A small masked image model, trained from scratch.
Model: 16M parameters, 48-pixel images, encoder norm layernorm, encoder patch size [8, 8], encoder layers 8, encoder width 384, decoder width 256, decoder layers 2.
Training: muon at rate 0.0028, batches of 64.
Data: trained on aerial photos of the United States (SatlasPretrain), 101725 training examples, 19.0 epochs.
Rows from block 7 of the encoder, named by matrix and row number. Rows with one number belong to one attention dimension. Each number is 500 + 25 x the weight over its row's rms, rounded and kept within 0 to 999. All counts start at 0. Numbers have three digits each. After the name is the row's rms in percent of the matrix's.
# v: attention query, key and value (stacked) (encoder.blocks.7.attn.qkv.weight, 1152x384, the v third), inputs 165-219
# proj: attention output (encoder.blocks.7.attn.proj.weight, 384x384, transposed), outputs 165-219
v.291 105:516467516471524515523510513515489460489482570493518511515506489488509491454477490483501479495459519456508466534519503474493504465493510471484482520511534494523513496
proj.291 106:486508479492465476509529516504517551503487538479541475466495490504486507501500514501503517510488513500496513498562498469509530482479518502515541493455426542517501475
v.292 104:496534496489568479494464537502517554511520494522501503479452493519488437490480530500521507484497463506484537498473473531514461450500489501514515525484448462494479510
proj.292 103:500460455476468520508492511485521496515507446452507493514515547521472497517496498477482525518471522526480498514515536477502489550504500527485489491505515489524492487
v.293 101:484474479454476466519463477492491488509472524476480504500510510480492470553473511517474485503504510518521459531516518529474500502481466478489478505520511494515526513
proj.293 097:478459533493509512466509498480467536471494518518523442493514525482543554471511536509493460510515530473520481499460474526464506499494491486512488488460479474488499494
v.294 096:520511520485471541539534509511570499475526467505506498487498551494542419515525489508530500506503494516517515526454518501492517489498511492501512490503493494501478575
proj.294 097:547471496501544481505564495509517486518495521511477524498520499491510456471492515476520510487477519455476511464479496475517513527528490490489505477517514502505491493
v.295 098:539512494518488499516521507532550458545496514492474486476510514524509511494462501503504523502500491501565514520441500468554505513528518474505532535492546492462463518
proj.295 106:480500513528501546485499522540506517528479502535535505456520523513470495507472500510514503488523484510495481500479493515483508509468504486485482469458526511520574484
v.296 101:532513481469483526531460493524528487473452475478512525427497478486505460522482478524506459524490498489494541525494509521513496516499541479539526491483480469536506533
proj.296 097:495494484507477494494485488486479503512571514495477524543508503489456500488499469486523514540459510505475487515479432508450533504491487490521478466485489474552508511
v.297 099:538547519513438502473447533544501503505534507497494514531509506529515492451446539480473501456526469490504558460504479466497469499523490492496486526503436513546518490
proj.297 098:527472472497502495504492482514513508470581509499459513552510457496536507473488498539479509527504513496511514484517484500503465469497542471510494498520517460521527486
v.298 102:508506507494476486504501484464456493532524511473522529501495509570571516527461490514472504495532444549495502505538529500497534479503491466489536463468518506519531458
proj.298 095:454455479510485529465522484516488484519498477473514469516539498493491483492494483478467474528455513521453505520463471498470518521473558525487515509500471492525526518
v.299 095:483518505480424479537513458509503500467512488507544494498528543512496504445507483502495486505497540523512469486507538476470486482494513499539466507456526510520473476
proj.299 101:496540541474529495533506492473505506470464522489500523528505474518524484523513490497474472511534506507535522514498493511527512513477512507464517513490504537481526484
v.300 099:503465529507477562532540490541460519501455463528511436493497503485520491488489495499535509490468481476480478509510481549512510492515482528511488420519500474488494499
proj.300 105:524501480496541513487523487494534509526499477477526528492486482491524541464472517506500517531444547511502510501504471535508476493548500510539561507494497498486498526
v.301 099:502496493480518537477503495508500518458490487460478485512498435487502502499475467509479541496508509477502493505491486522524473532528531505522489510524557547481469486
proj.301 104:520506492458531474448495506467494488558523523513525510480514491499502498511532520496535494503498509508512496520472527523490522452518497484488472459530498541467506459
v.302 098:481539550462529517499502470489507493529483468509509454519481537531478576503561488466492505492516476511552499489464483490504517461477489499479515518526491481474448515
proj.302 103:468483534475524532473494455491531432504514481481482506489473510498519526451471530487490462529563528475505499493480498507497485486514511445467515537494495492478516511
v.303 100:521494464522530517512485500487451489463529510470503456490497487482485475476441469514517496504514530473499485447550489524465507487503494487459518520532560519518509517
proj.303 095:510522526451490490519510511516485520526514471465503462514545510446551519466497511498512512503478493521521512467437484498528531488513506475492537509532479493531489501
v.304 096:473490472552550527495510482521471452513546523528419525480507532469468508485509483473498499495479471485516489477513467503499508507534488525494522505484575484524466499
proj.304 097:546565521525513469512532516479439446464473530485510511534503530468533541462480510479474504463462490436517498554492519513502491486469507464519520499492445500499471474
v.305 102:515504474527471477476529484536495489517498478475500546494488519521460508514530497540516472520543518507512488477550508532498466568460526476528525506488515493469510477
proj.305 100:496501491491523501476484513505509521446491503535482513449509521494483491475498476556518526523532450523491529514496490473449493494480461491477516504514512492465480550
v.306 097:508503480509486476503476498552488489491458514531522506483535506490491547500495501483480536494464522506466499539481497554482512513475482515511475510485469529513458486
proj.306 103:515486479454526489466499495496464520514505515484524508488523508510524442494501507537545551516489547501502530475488476491521502545522504526489526556510510520482500476
v.307 100:483474466505552502510508488506484492541503539473482485524513498510556502499523479484514487496511514547476481502526513484489484486541471482531458541542478472451451516
proj.307 102:517516505502542440476487494512515537503494496543463490470482520503465496487546500485520504494474495496536497481502550576494516489497456565480499542498494429497534514
v.308 098:500527508508509500510479480542463464484481531541509542483520504503471513484491459471537568543501492528494485474448502528519526505474508465509503489467480492478478496
proj.308 094:527527470521466500488493477516529508507521530490545526521481564512502515495515510488509481519477455501453498485488524486468493490532463481531526505516518523527526484
v.309 094:489448511510479506505502554459484504510541506530492486481499549499542450459512493507507461494515517488526550548486540502448485486522486515531509504523501499481505521
proj.309 100:515533501547467523543517487518488478490473504515491482462528502439499491501492523503462484546525515499455492455529499525476451447475504489534487511493545511474523485
v.310 102:510489555451483541520444492500506479487492457478502473459493479486491521512460476482569531523509533473460505508521491499535459527529463500504482536488554504455559488
proj.310 104:522516467503511497502510519510485534542493468477503497513492470495494520483501463532549561503493490537446488527532512488487535491450485521498498507489458501499469486
v.311 100:471515489528495526525521532474501508550488443496505501487519482472506516517474457525469495540501509476515480497474490513487480534510484452449530500456501465505510486
proj.311 100:477457477520490491539482508499487490467512491512485503482502516534526451531498537450490517505553503481491467537514526513482519513486568495525415528508504532514483532
v.312 103:503517527525557526458464507488498472472500529574482506473528530487495515534507501505491509506474486502486487501502530534526471510469544503480484503508488567496504494
proj.312 106:474503485495480487479520492508467471511549481524471540466499492523535509491515512460429473477486513496511492481528524472506519497476502489565502487533516542524475537
v.313 106:483503489485536510503505530500488549568455486491459487496457485507508512508519541485535467526531494535476525504464510524442490461534472470542525482509451508455504498
proj.313 091:494495506511500471521475500513532503455499495524474513499511494498479519531477525510477510494447508497484491497494492469492486473462561509482494501478494505466510513
v.314 099:509499481471533517493484547481525467509493521542460557517463551561456520484500479507493485533502491486489473539498511480497469474522545493451499504518555501484485535
proj.314 097:495488532452446531516493550545472503480482499463496533534521499496473516444480474522525450513459523489532516547493566505464476445475480487498499515480495534545510494
v.315 104:476503529464506525539522510486473536503511541475507517480518531521498489535482578511512495477492504479500470482497519477477478429529492519539505429491473498473489526
proj.315 098:505514512491438530490510498537519498511469514470500496498501521504489484486545500490474492497509568482507478513550504502481495511477507507515531543457508528502503525
v.316 097:520505502483521446488504528472517527466494516521503532497507470493531523478500500485470469536498530499478469491498540476505500498520515516515446499536554478483489483
proj.316 100:537477498499463527537532510517481546514516524500520495473536498531506517521515527544473497509523506503520466519533527508541497512481497510473483510514468459533511494
v.317 095:513474508473489506466493542522512511486528496485498510482527477543515475477483503505512482474457480481504501463470538464528529531503493499520510525525485513475459540
proj.317 106:567504505493537446505514493506519520492497456492474491528474468462485459511504526489454490517522545472507469532534467486503524454526485462519515534475486542483472438
v.318 102:515468481528515508459527519493514516557453495478494521465465474476457510495544525497521456429507509506493517481518509531501482433495493511487549514469463457528489483
proj.318 098:488511478490498531450492476474508500483485520480493501504502546517468525477527469474502441513464469548504455501483552486515467518464529479541498499501517468530488497
v.319 103:495513530460466509477464496490508466482498525468549511522500477499532445509519488467520509531514512495484526476493459533527542543510506544511535488507522490491470465
proj.319 098:511526496528510478525480480512499541518505485493507476476542500535502448489447488463522525502508531494507536552476475458493473532555497516493487506506480459482507446
v.320 100:518521539532539512471468498519489505551499523500469494473482494502460474483525506515473507503469468531505459505532466514498544541514493479454539482499512541468530502
proj.320 101:519484497500483523534485524489534537549509507504435535452488491470493531471500468435517499497482509449448524517489504500487492531488474533495502521477512465472456474
v.321 102:496464496452528464517516504481486515500505520479506499524518498538487504477464497553519465564541513497516491484503439475488497495482512485478514498522501490497477505
proj.321 102:546502516498514483479550532483508522458447508482492494489503494503509522512484523504494492484504510504470484504496517486497455494479498499526531471457487518527486487
v.322 103:476473520527476486475506546564491518466485493509567506491503535520512500489462484493481508504464523551508510515511505501474514529512486503501472512502537537512483492
proj.322 100:537536436474527478499502488450502494514445497504477498496488544543446515515520497469511528470532512517525496502495488532523477465472544530494457517477531504475530475
v.323 102:504504514507489533540518472563520453476522458490496517512508489503465502511496485500495454555536533471466478514456502517460499472491487489487461482486486501490451508
proj.323 098:533488505496523483467515486496491487564493504473513472503485507517524480459511493533513483517518436535511483491533504474528486536499534477463519505461518502537513486
v.324 104:501528534487531496469563507516517495537568495501508482492509542516511497519478525524525480516513509476467513515515452510531502470478517500485532480524505474559491489
proj.324 097:493450456501497488476514487501499468513524511530485507492478481497449517491516483528529496512542458517514487487481466457475474574515540482484513473474496508491505493
v.325 099:505559482476472493541522479528478529536482453502534455485564503540492543471518475506487538520538441520554528489509517500509490489436519499478498446497512509511557528
proj.325 099:500495492484523493487499515490500491561473524520490494537461550532498473500473469512480499524453513502504467508489511457508475502509470495487531491501477515561501449
v.326 095:489496511508504521476506475497489496476487524514490491535491521516531495469499503504511511559508525458507591497533504527490478485521492497492509493518539518474507515
proj.326 095:512482487522519486504526514519487485472517539515540478464444535508504485475529482459511495463528485443507454495520509511495501473459505490489498504517477507502499475
v.327 098:470481542537482439547550500476508507531532510479509490512454497517476559520510510546498493514499489494500488462486469507487491515474478492500478482494482547522471446
proj.327 099:499509476500524512507471478489461535474503498493508528451502478477531495492522510472495512434532550510513504484547496512518536499568550511534513486506499493543479504
v.328 105:507484460471490454478481507499520460519512474506548521503508485515493552508437449475528514516482478498488493518500510465480482508514504466483537486468520474490506473
proj.328 096:534498469518536488498546528523538500498467562474520503508501531463457488480484507458507534452504477469518483448494457504473495482476512488523449457496473466518497490
v.329 099:467508479551477513475477520507541484501500519466487506477468546462522503501508489478524546516538582519538480469496488518483515495464490533533493496486477507501497495
proj.329 095:493483544456513478496532476515532535503497483503488509538473506537496508507534455520508494507527537515576538490445524513523500518456500495523448462523499482479521528
v.330 103:509506471476460485520506474494514504545504545514483535541495477526481460471478535462469476549478500476504477467454467459520532497514503513484496502467470489486481505
proj.330 097:478442470518521484516514490506513510533503538496506495538501519513499507498475456481465488520462470512488482469450519457501505438469504507504484506508492496558450495
v.331 102:505511512459463436530499543448540503535502484501502532539510503468486522484536425496506473458489521495495527452514540470529481515517537479486523498535501491469525482
proj.331 098:475506504522541545540520453496506513480503508519526535484493533511516512519473484473486476469472469581498514527529497529504520514500497471495481461500482513477494537
v.332 100:460516465507473472482514512513536524537489539499491529497570508521493537469514480512492510493507430515475501458503541456527516506488531487480515469512537474513482504
proj.332 103:497530486540500485463500492446546510503549498510501452537429521460549514513533507511553457487505495527516470491484502495476518519490511489502495494514523502477527456
v.333 105:505502446461495500501495543500536485491495487538507492452478504524514521521467483499508491458538461541537523518517469527500493460521479496503511475550512530524506535
proj.333 107:528500489503503512518532557500549513521513514496490512502509545498528508491503514491494507499508472522511512474508498513465562474471487502523505532494513508516544465
v.334 105:486498519476535497495525510522487510505498475504483498523517483455532503419478469515492531514524466531503442494485472524504511550471476515538495494478512548474493454
proj.334 099:486507478480519547520497487532499507471478513487515490513473559529489478502475486518509524490518479532532535482539476507540507483476489509506508551499506505502553550
v.335 101:472473518469497540566468482516484483531494522507485537507512517496482462485494495503512461528494477513493465507503500477517496455515482479489488493541548492516509479
proj.335 099:503474500485471466478505503520463543488501500491521490485503503503521471487461472500501473490504524478477495491543517504552552531518525544514504484494427557553513509
v.336 102:503470480537475499486514536523467513478533474524519530490519506490492506500506496513501529519511524521510513466449504544476478482506480493489509500510533470530517532
proj.336 103:536497480519510502500502469490492488516486516480478488495485504489514483524521495551466525503488473522516505448519523562529493493545471470489501490570492502485486491
v.337 103:503483472510487498488518503532476503497506489506496479494554510484517521509544472471488488558522511547473470555539492479459500516499511483505491490503472463466479533
proj.337 098:486520542496526502480475489457520480480508517508529487481472455518450503528535470524483506538526497471509521499541495490518525481503477479489456500498515488531491519
v.338 105:453560478481520497468497437527527520512485472478523494502466527566481500462500459515483517454541481518510493464490509510509504494502513456511470523502549457513509479
proj.338 094:496519465470469431487511532463542539447512477523531457511511467501524523514491487526452481493462499502524488473494438479508474504520516482495504518512490522524458490
v.339 100:479497526491555479517484548516503473471485489553553503514519559493479481503468485479505545493506462505483449459453524471527532510491495494478499478514475526505493471
proj.339 099:504514518518497515472486512497529510548552449516466466517470479521467455530511501514500504522484497536536509491537487511524492528491473520531542472508515547480561510
v.340 105:495507477474509473478485554463508481523540490510489482472535513491547532508527477464478513529504497490417534547460532498486524499511528497510490467523471477516465513
proj.340 103:487495500536483526559525513489507481515503453490515497488522526497501475501458508511519511476527487498506492528477459535506540486496498533514498509493499537536488501
v.341 097:529489510561495545477521514520497508486472519493536544495505498467505497494504454477512495502490458504467487517500537519504497528493558480473476505510548505481492508
proj.341 108:508462553513558443498475524510499507483539506512538476498457477498495508576505504537506527529546529549495506476504501525488532502511493480511479497512488528523514509
v.342 102:477504508484492525516539521494510483500455470490491522483525482514525519492532445498467504501517516497489542484521495474526487448478496543506503494451491460492462488
proj.342 103:523533549499515527469475533520496455472465555513529524483476502470480480505519535522486542527495492534532524484488482543494538529504465500492521503489453477479529499