A small masked image model, trained from scratch.
Model: 16M parameters, encoder arch vit, encoder norm layernorm, encoder activation gelu, encoder patch size [8, 8], encoder layers 8, decoder width 256, decoder layers 2.
Training: muon at rate 0.0028, batches of 64.
Data: trained on aerial photos of the United States (SatlasPretrain), 101725 training examples, 19.0 epochs.
Rows from block 5 of the encoder of a small masked image model, named by matrix and row number. Rows with one number belong to one neuron. Each number is 500 + 50 x the weight over its row's rms, rounded and kept within 0 to 999. All counts start at 0. Numbers have three digits each. After the name is the row's rms in percent of the matrix's.
After each neuron's rows are labels from the 100 images, of 14976, where the neuron reaches its highest value: "patch colour" is the nearest of a few named colours to the mean colour under the peak; "strongest on" is what is common among them. Only what is clearly more common there than usual is listed. The data: aerial photos of the United States (SatlasPretrain).
# fc1: MLP up (encoder.blocks.5.mlp.fc1.weight, 1536x384), inputs 192-383
# fc2: MLP down (encoder.blocks.5.mlp.fc2.weight, 384x1536, transposed), outputs 192-383

fc1.451 103:488456502517438434569469488554562487431528509498558505465496537473473516608393576519487517393497538466450460485482502504443584540507471397527471437591515455497595562553465510524523454478453505486400508479556392441517456468406454446515490555564464534468501510489484490441449460404497540474525510551484518498555462482480487511509584451482501526545477499458418500412518563437419416425542529496495549476564457526539542408500519547524463455452486440520428597505429485431511553520512494486548507471489415530503422522509439419531467398460545473413493573583475471542503479477561394456
fc2.451 101:548548494510535530487405536533586470507516487498476472504515521496406469488533548441430501468541503487525503509440534496511527503542578507443460450552537410479457531608493450407510490476534561467501526576535394502434610561477490493561478515465475535542539479510574599542482481485537606568483466500501568388515531535534500505479437487513513447515578547491472582558459498525506545481543515496543565486521439433503503569490621520423545402510527504562544480504494530506472585465498448440464553527571533413518536584650462516528464567483546590439508445658507551543363538478450479459
patch colour: pink
strongest on: crop field

fc1.296 096:428539475442517550448530529514471510478423557459571477536492523453518503468554491501570554544475467512511501507513537508552467434601441544526545541497556421497559552377527567478548492488496505448582493437493518570488459528591490462486501431504552459497502458608505521566506567587441490541523481527474547492572480377529594522680402524492552536551584562565510489507449530608586546470573458483542518422488433584506448462512453502446563519442495518423479608459504522444445503454552474548515544468560450418534508434527412437574481523470523422638507407592512503494434550521509510491
fc2.296 097:546552490523570458490439547459548515544562576459474514540566513467501501423389477449529553565434473539514557462482596519576522542488519468522542500445517450537508418539454494534477626458465467551489530458498485494517531586501537532459474489532530502472530457600411601492468482444439502457536544497486475490545494468475472505521472495544529501467531422558501458461532556500460525471489554523475503551453541544590489547396569528474520455547460437482566545513430474551559418619529436527427567501482577466475523517529474516497515508586558532445506500601594440515560491456591572429
patch colour: grey
strongest on: crop field

fc1.622 103:493496420445498533550493492533485402411558613515578379456505492433431446485462453518572528575492529515464536498513502391485431507602514479462504543480480465453440543398467559465483424532516485539441570456509539486496455562558587436469480467519500551545553611568503481557489523448460519508485580425494535498513597463523536500500538527438518535487500577563451509511681490436476531543544444491546423588513537456535556488456528431574531468543490597416538467517552450540466403430483513469462494465485539516493560432472543494463502489525478487513499477549514473546499515545515502452
fc2.622 096:510483415470487559522506456498418534486507376445461504460544563493515564492464527512563479514572444500434483440455547556502609546463588451520545556545544541547442482552594473428564552447406460447519479470531549480503518444460573474471482538461581410491424526582467510463479541518320554482405515538558508495435481437469483451438555421563517468588563509533544454528439517427401528532473514429429476510494497506556482573541520487431466471525512493518428474515496455512438424443468447562516415458502544540441522581501531396470475505520446441611456464524516537519451440541476502473
patch colour: grey
strongest on: building

fc1.480 098:486514494496537440601482451513512495479517525537463524491391647435537447483491450535603449529484528452516559453471528574437544586542395444517439486529431482468595552492585522522554548567447449520441487426533547575527528561528518510440565431524489460502428552457478514503436432568472471515484549541554489598476534370528567469559452469448502476502372556502571539565547467513506444539492502558508442454484467463604492433489577519521536519549450495490540624483434505558441481582515552457530451475570465518619542478492455502597529465404492473582488561563455493468533424504468542508
fc2.480 100:477560603504447465476576578458510485532378486577429511505482528471486511481445389491438497593604502507439480567496421473477519445545454480517398440464509476500528464451394495515486447399474456493436515510575478528420428467575537542478513499410499490503483483529477576471509413439541557476475501533465501491541507480498543547414490498620456549466418458490607503424554468467458496505490500516574537548430476491546537438524451467505500509475524522365508481485469494436496435476547456511486484468554484521470417517497583482507481471493540465449534534493560543527445563469464460492
patch colour: pink
strongest on: building

fc1.277 097:470526499555542491413466546525572445490490512513513457437593510483585557515577467482565467544500567466543545529473539523473558578446642509491554483477372463400585525576514463440489552399467404462472502480465458537475498500482434522611491549452449546574472576484512557469483509538497523511498513451558578549496543464481519524461530584532537510525497506474499514550475467501427485561545435541469493510540627551475595496510475530470523501483553527553428515573553495549535593577487434499458561571537538544502491512519497476437505470422431497438517514501436572502530543539448442514
fc2.277 102:579414461514486444488498501570461501546531525550492485531522447468503595474433506504546460367602468455507461493479518530541580567479444485486486509516444368525472484441498421470580421524560495507539464520447487499591444569558420441509477513518588578534521571500518450385426489503593368523477411506465600406502478479481429505596481501509468517424442463567577530541517485573521555509499517473479475475483528505427525492510470547516450506529487494470518500510501525589621451476491527469519418442522468508489514495422485478539494466458521457517454626519586467546531543495410535398
patch colour: grey
strongest on: building

fc1.153 109:567517419424515528496461474495457518499539473553518460454447510474489515587421534480517496456503496457431521500572570441631490575550513458579488487525538489504558494558501471498470520506463436576510488536468416475593468482471533487501497580511571568504459474398568547464540538528565512501528420510508489450453453479572476624491469446392525550568453517497599473466538509489472538502526574563494505448444499587459534508496506490505574515416559508538514467496453510482469533461505596522483540530521475510541462584516607548513448642486497536535493466380525492588513541539492455509
fc2.153 102:558549490601536411465465437478553530389518609461518423390449580478488506497500496460542464526422499477510472476443298528516399644618480535433467493575536489477510570524490435497499529488481563523567517491460431566500527517543509514450538525442506553404550475465575407447499467488467466517551499478439525529470521580467393475445552561455637581511558594497529566564620412491574469551497577532450403473511549544390514471467511467501516515516477489521470562425473444472494537537502534551534359486415525540525537502482511526504456441504478460422526449505512507501530460474477478584
patch colour: pink
strongest on: building

fc1.174 103:489462587475488436435469509425482529591443500436498462496480525521408541407506604434512551406496400427473435494503435499424479496505451516484572531557428602426451463422523606431519505547554486462569418496470473555466449515503583497567472490512490429582453481555457598466453596545510556414532430600475623537491535563534421411466436530545546507531471500580469542483521467555438481505509494367469448559454490481529552515491489455548615516459467479476512558471530534512461573484456493431498467506545500465458380433535467559463477480467530557487523491474583544499486472445504532534
fc2.174 100:421476525436574609531514497461475463496551507539510474541560493509612569453479580541562531503483507432460531513504595509457612389520515517476448513484467501467464451506526508552512493485515441632547545571482518498527419493433438450469446531477473532500448505446573632585491519534550574510428494496561490506455586473451525544466499507505487547388565458525431535472469479544491457595478440579433515554419566547509535417511576535536502576421526486593550457500500550478509466482537436503541586510495550591510470551484512350532466423483555476494513536501474530445507598502519538585
patch colour: grey
strongest on: building

fc1.620 102:486522613453553548482471448402556552488464596521528454472455500411531525432343445485558577508489437507466476495469480567495510554587498481465414480392489539500482530509494563569516563529429422520576587526521549464417490508523476470527556555510538501425457379519416426503530539459521549539500437480538526489547431546546492522514521436537505421435535567416518448468546391475514436529447516512536564477479512511486453543484433496480600513442459541496421408458599568525526573450486454429361484461502433516578557542363429495473492502553434545504510515521453504455474528523517500467
fc2.620 098:449529411461520427537547469523536601562491571497443541510537564531468527496537551519386420522417429459554542550517424512525491505438590426463552557508493533446534504470530527516546534439472514538595482478432539493509477503463456521521547474468473510500424488504466521462481555512537487460478449499462408375485581485591538572491454445480511529449480563564516508596531556548546424384406505526522586569613627476489555539514462456505469556532533498552459493429458533526544473512497518545506503415519526465560557570480578418555482527376529536475525498470548488508490468394450546494
patch colour: pink
strongest on: building

fc1.228 103:495462475523561509506403570520526490441563462500508538498505477506521521504500424530485459586485527497437501463415420480375522507495561462631537487543566439439529471514475503480516399560416479401548504563506506434582485485499416487512439464554536542504524401496553513504477542476492408549525526475532598545450441488481492497449525464511538562552557501522440530548447502449465528484488445528556536545579513520447432591472480482452503521547491597492541584399513478425490517509444461513491474513556523459450550483499524521384463563499482516510625329455537489525527420539541531624
fc2.228 105:500427395396548537439438568548471438423537508631533480472487482397500491473471508464532516512508499469531476531439490503527502502518548486481444568527387501474532520487517506519523426440558475513466479512442481448519501457405439570505585451446500495461419428325458472492530466443586556504489544518552523500460443501383509556596523494515470493509515504549519527466473459483458396469536481402482486477551425503451498447494469508467505516551469476489502490625497582488565480525494525421603460302469493489566367608423466473573460510535537555581503560473432576575552551522544472472
patch colour: grey
strongest on: crop field

fc1.76 103:494516525522491546421592506445551485444458482517468572511489460536392509425433499469429454592485421552623444435456493500408470487578479459549451499408411557525568575470493472477498501495415460532544571357567442498456541511528343415458471445445582446438551512520559451372448568539468536487523497546505542483507501527567497492531505522498518397496514346505485516551455424464482555518565553457529488492503475514458516553535410520491394408548543485419422462453493459504424441440470500512577591513484500455493535499492470479558527521490454501531579412492538481481575584439553488471
fc2.76 100:539541551416460506568568497541359445436567481463519565517522487516577516528478487557535500433423521653448455430403503384520581478456531526503472442529488571610492483532527450492521553538434566591558454503518617534512497536586455479462486532460484495484413485476459473503417548536508454509499547531521571447513597455521446509420447437424484462492485398545459520477595573472438530464444446557432543517472511495617511450478484458474495531471520585569520547513532468512545476532528537552560478493507505435433548505426480464471466588498532535444497541542577491496424476547473488523
patch colour: brown
strongest on: crop field

fc1.641 096:611502548399457512488481396454407581499400519501587481547521565445494475546541396542455418516396486540500480483461516395572534518527464593473558474484528485492434437508478445509450576426507595474547520478546485478508549454448456537440516436574514532496453518459461454484488508496526429485504522552526503517473464605491592544446495478454513465455509516521551596555502488514468512463383475501452401508461484527414414416551536467534548505470508462548548507512461544381540470425387488566443474444508488494510477552607474412589617511502517454451479518482585510576453477479506550523
fc2.641 099:457452580557476596477471523507533482490530552550470537536525429605477527554402494615413485598492552436511503508581472540454496494452523559629470518457485510534471511498537425416501529496514384517467510507375488526516554482446517447573387545437483588520431493505490498505483492425544558530558519481521478463463542445410578557555528436542486590385442523451553493511510469467523535536502525467574649481527479524575554547530524555497493519648529485456477562455484578551472476442501446521558499493559456474663478556525534402526491512455477588432537484569430629437519486453518499474
patch colour: grey
strongest on: building

fc1.760 101:535436410573653539439555546476477543517488520471545524602518424449556505551514501411412564485566492465470504490525604435483552476547541510497353452433508413560557441492487462431469436501506426512440549506539500452522521523482409586471552588489574464592501464516508509497528418465554441549448429472453525581509516505511408483512482514531543492547435516497465525387535521534437543520535448616498510455466414522449442518507590504511417520521448597597484557504455472530476560444538464522506463514430493359553456533490520441522388536503450412513508498567554475550482535472615524554
fc2.760 102:473468489511574456576544529506577490538517473449404505558462494572573557552491441512505522579524620490425507505507481457431547579474560444636408484523468448508478563526564481563539526524510495506579537470496538559450472519496439511521523451412542557501544498518574509569521533527486430498508403475511509508469493507611526550502517490462490539565501596454531523554482491448561515485477527497535564513495557520497550531472524545468500568576474408428435514497485489584590421486515501568476496452508579540510531450520505422506488610462534480463485563546536520510402456501560392550
patch colour: pink
strongest on: building

fc1.704 103:486526497564524471468452501555530545413483433521496482533548494520464552461550551562410561523505518540520457491475451530461547567553541437535528492472582552538558527481352549527454388579434522510509449500520544419464643613398505495515468563565445551535378503520497525534437466466547597501550448473486544428460525545484579443529542514582495495507428591556545503541608473479491472558514576592512425452544519481508453486384562515442529503497508516540558506533478568535501453527458581602485468463481492564493484476525506500531555522477429531453574467473561491566520557553566460477
fc2.704 099:504535549598588367520608507525515511516607485522491400522524501527468518434507439470516463513515516459438490414459543487491483504468510542588461514412490365440429521529520483511478490438464536486493518498478530566459526553410478465485458527445498421523448507439515560489500542525443444515475417512509521496482449455484502519520453517484359472462474516487401565538422483609528590498480552547543518578620474530569465568472418541509542504479507599573474463526530450496412428485497416436550502442467451563497494478576428445399471505512587392471434511513527441461534484496542576535
patch colour: brown
strongest on: building

fc1.676 097:614508506442387481541540506435456399599508481488496411496491564471450518466504526477508505556557497538523545516563540491521488415505534530592484503434479493535555546615452504405345469517494538466488448541527523511519440503474418465482410504457473505476493559449572526587487408531478400443542449486445452448476561436515449513421522471465384510512529507440476554416508446468556497516537493492490552437474467546516464487509394511493539440515490523593550533448531614480432516556447449464373500501518488494574472506475372571550479484557478475502467480508543504487457527645551532459
fc2.676 101:472339514486453498428553599461505424509446464553516447497520555448608431495518516431435552552536442536542592509517513448453496476513490667436628518562539495451566435590556582489508506540541495496495481515472544510504530445548543506438504517562510483494574543527533429478565450491517458545506518387496511453626461499492444420541459538443512543466574571447485450489540485519481535555544535570497532583473530436541589490489514445468497545511505475432440463558504517570513529423505487546467483471587546508403437509473484518390531537516411512456581458492544505540409482365507582504
patch colour: pink
strongest on: building

fc1.467 101:488525495479578416486450475551529564626521456513518479489510461390473491456459493599527421522560449514490450428494545512464504413472528477470451430432528565519485426527490461442565525510506462426484508454493510449478534555559481500527534548475436516536522493522461554485509506392506476479550473455351535474486523550510478509413455507469467485452515522546470529546556510486546518498558553541403468469509556531399417469528545528529504452495580603554554471457547537425520502505526375544552526557411577538570544469504544498517503430541507463540499446536519534500485525476546404470
fc2.467 100:497491575531524511526536534505526453522518474518466568423515502520554479511455517513502597494534541535624486411500546530492417479545424494492461515487503444463500525560541517513480387468516494546467387463557465484500502514449482564395531438576513510538423450484572518435469412568549543458473496472515485528478436447592395480468522484476480398524604502516559488533524484413518559513432541533459513537531592535480547611469524498476589502536507540557434559498651459421541515582487538497510436535487501422536593486569513501413484504469511415548547579569451523623527595539546521416
patch colour: black
strongest on: crop field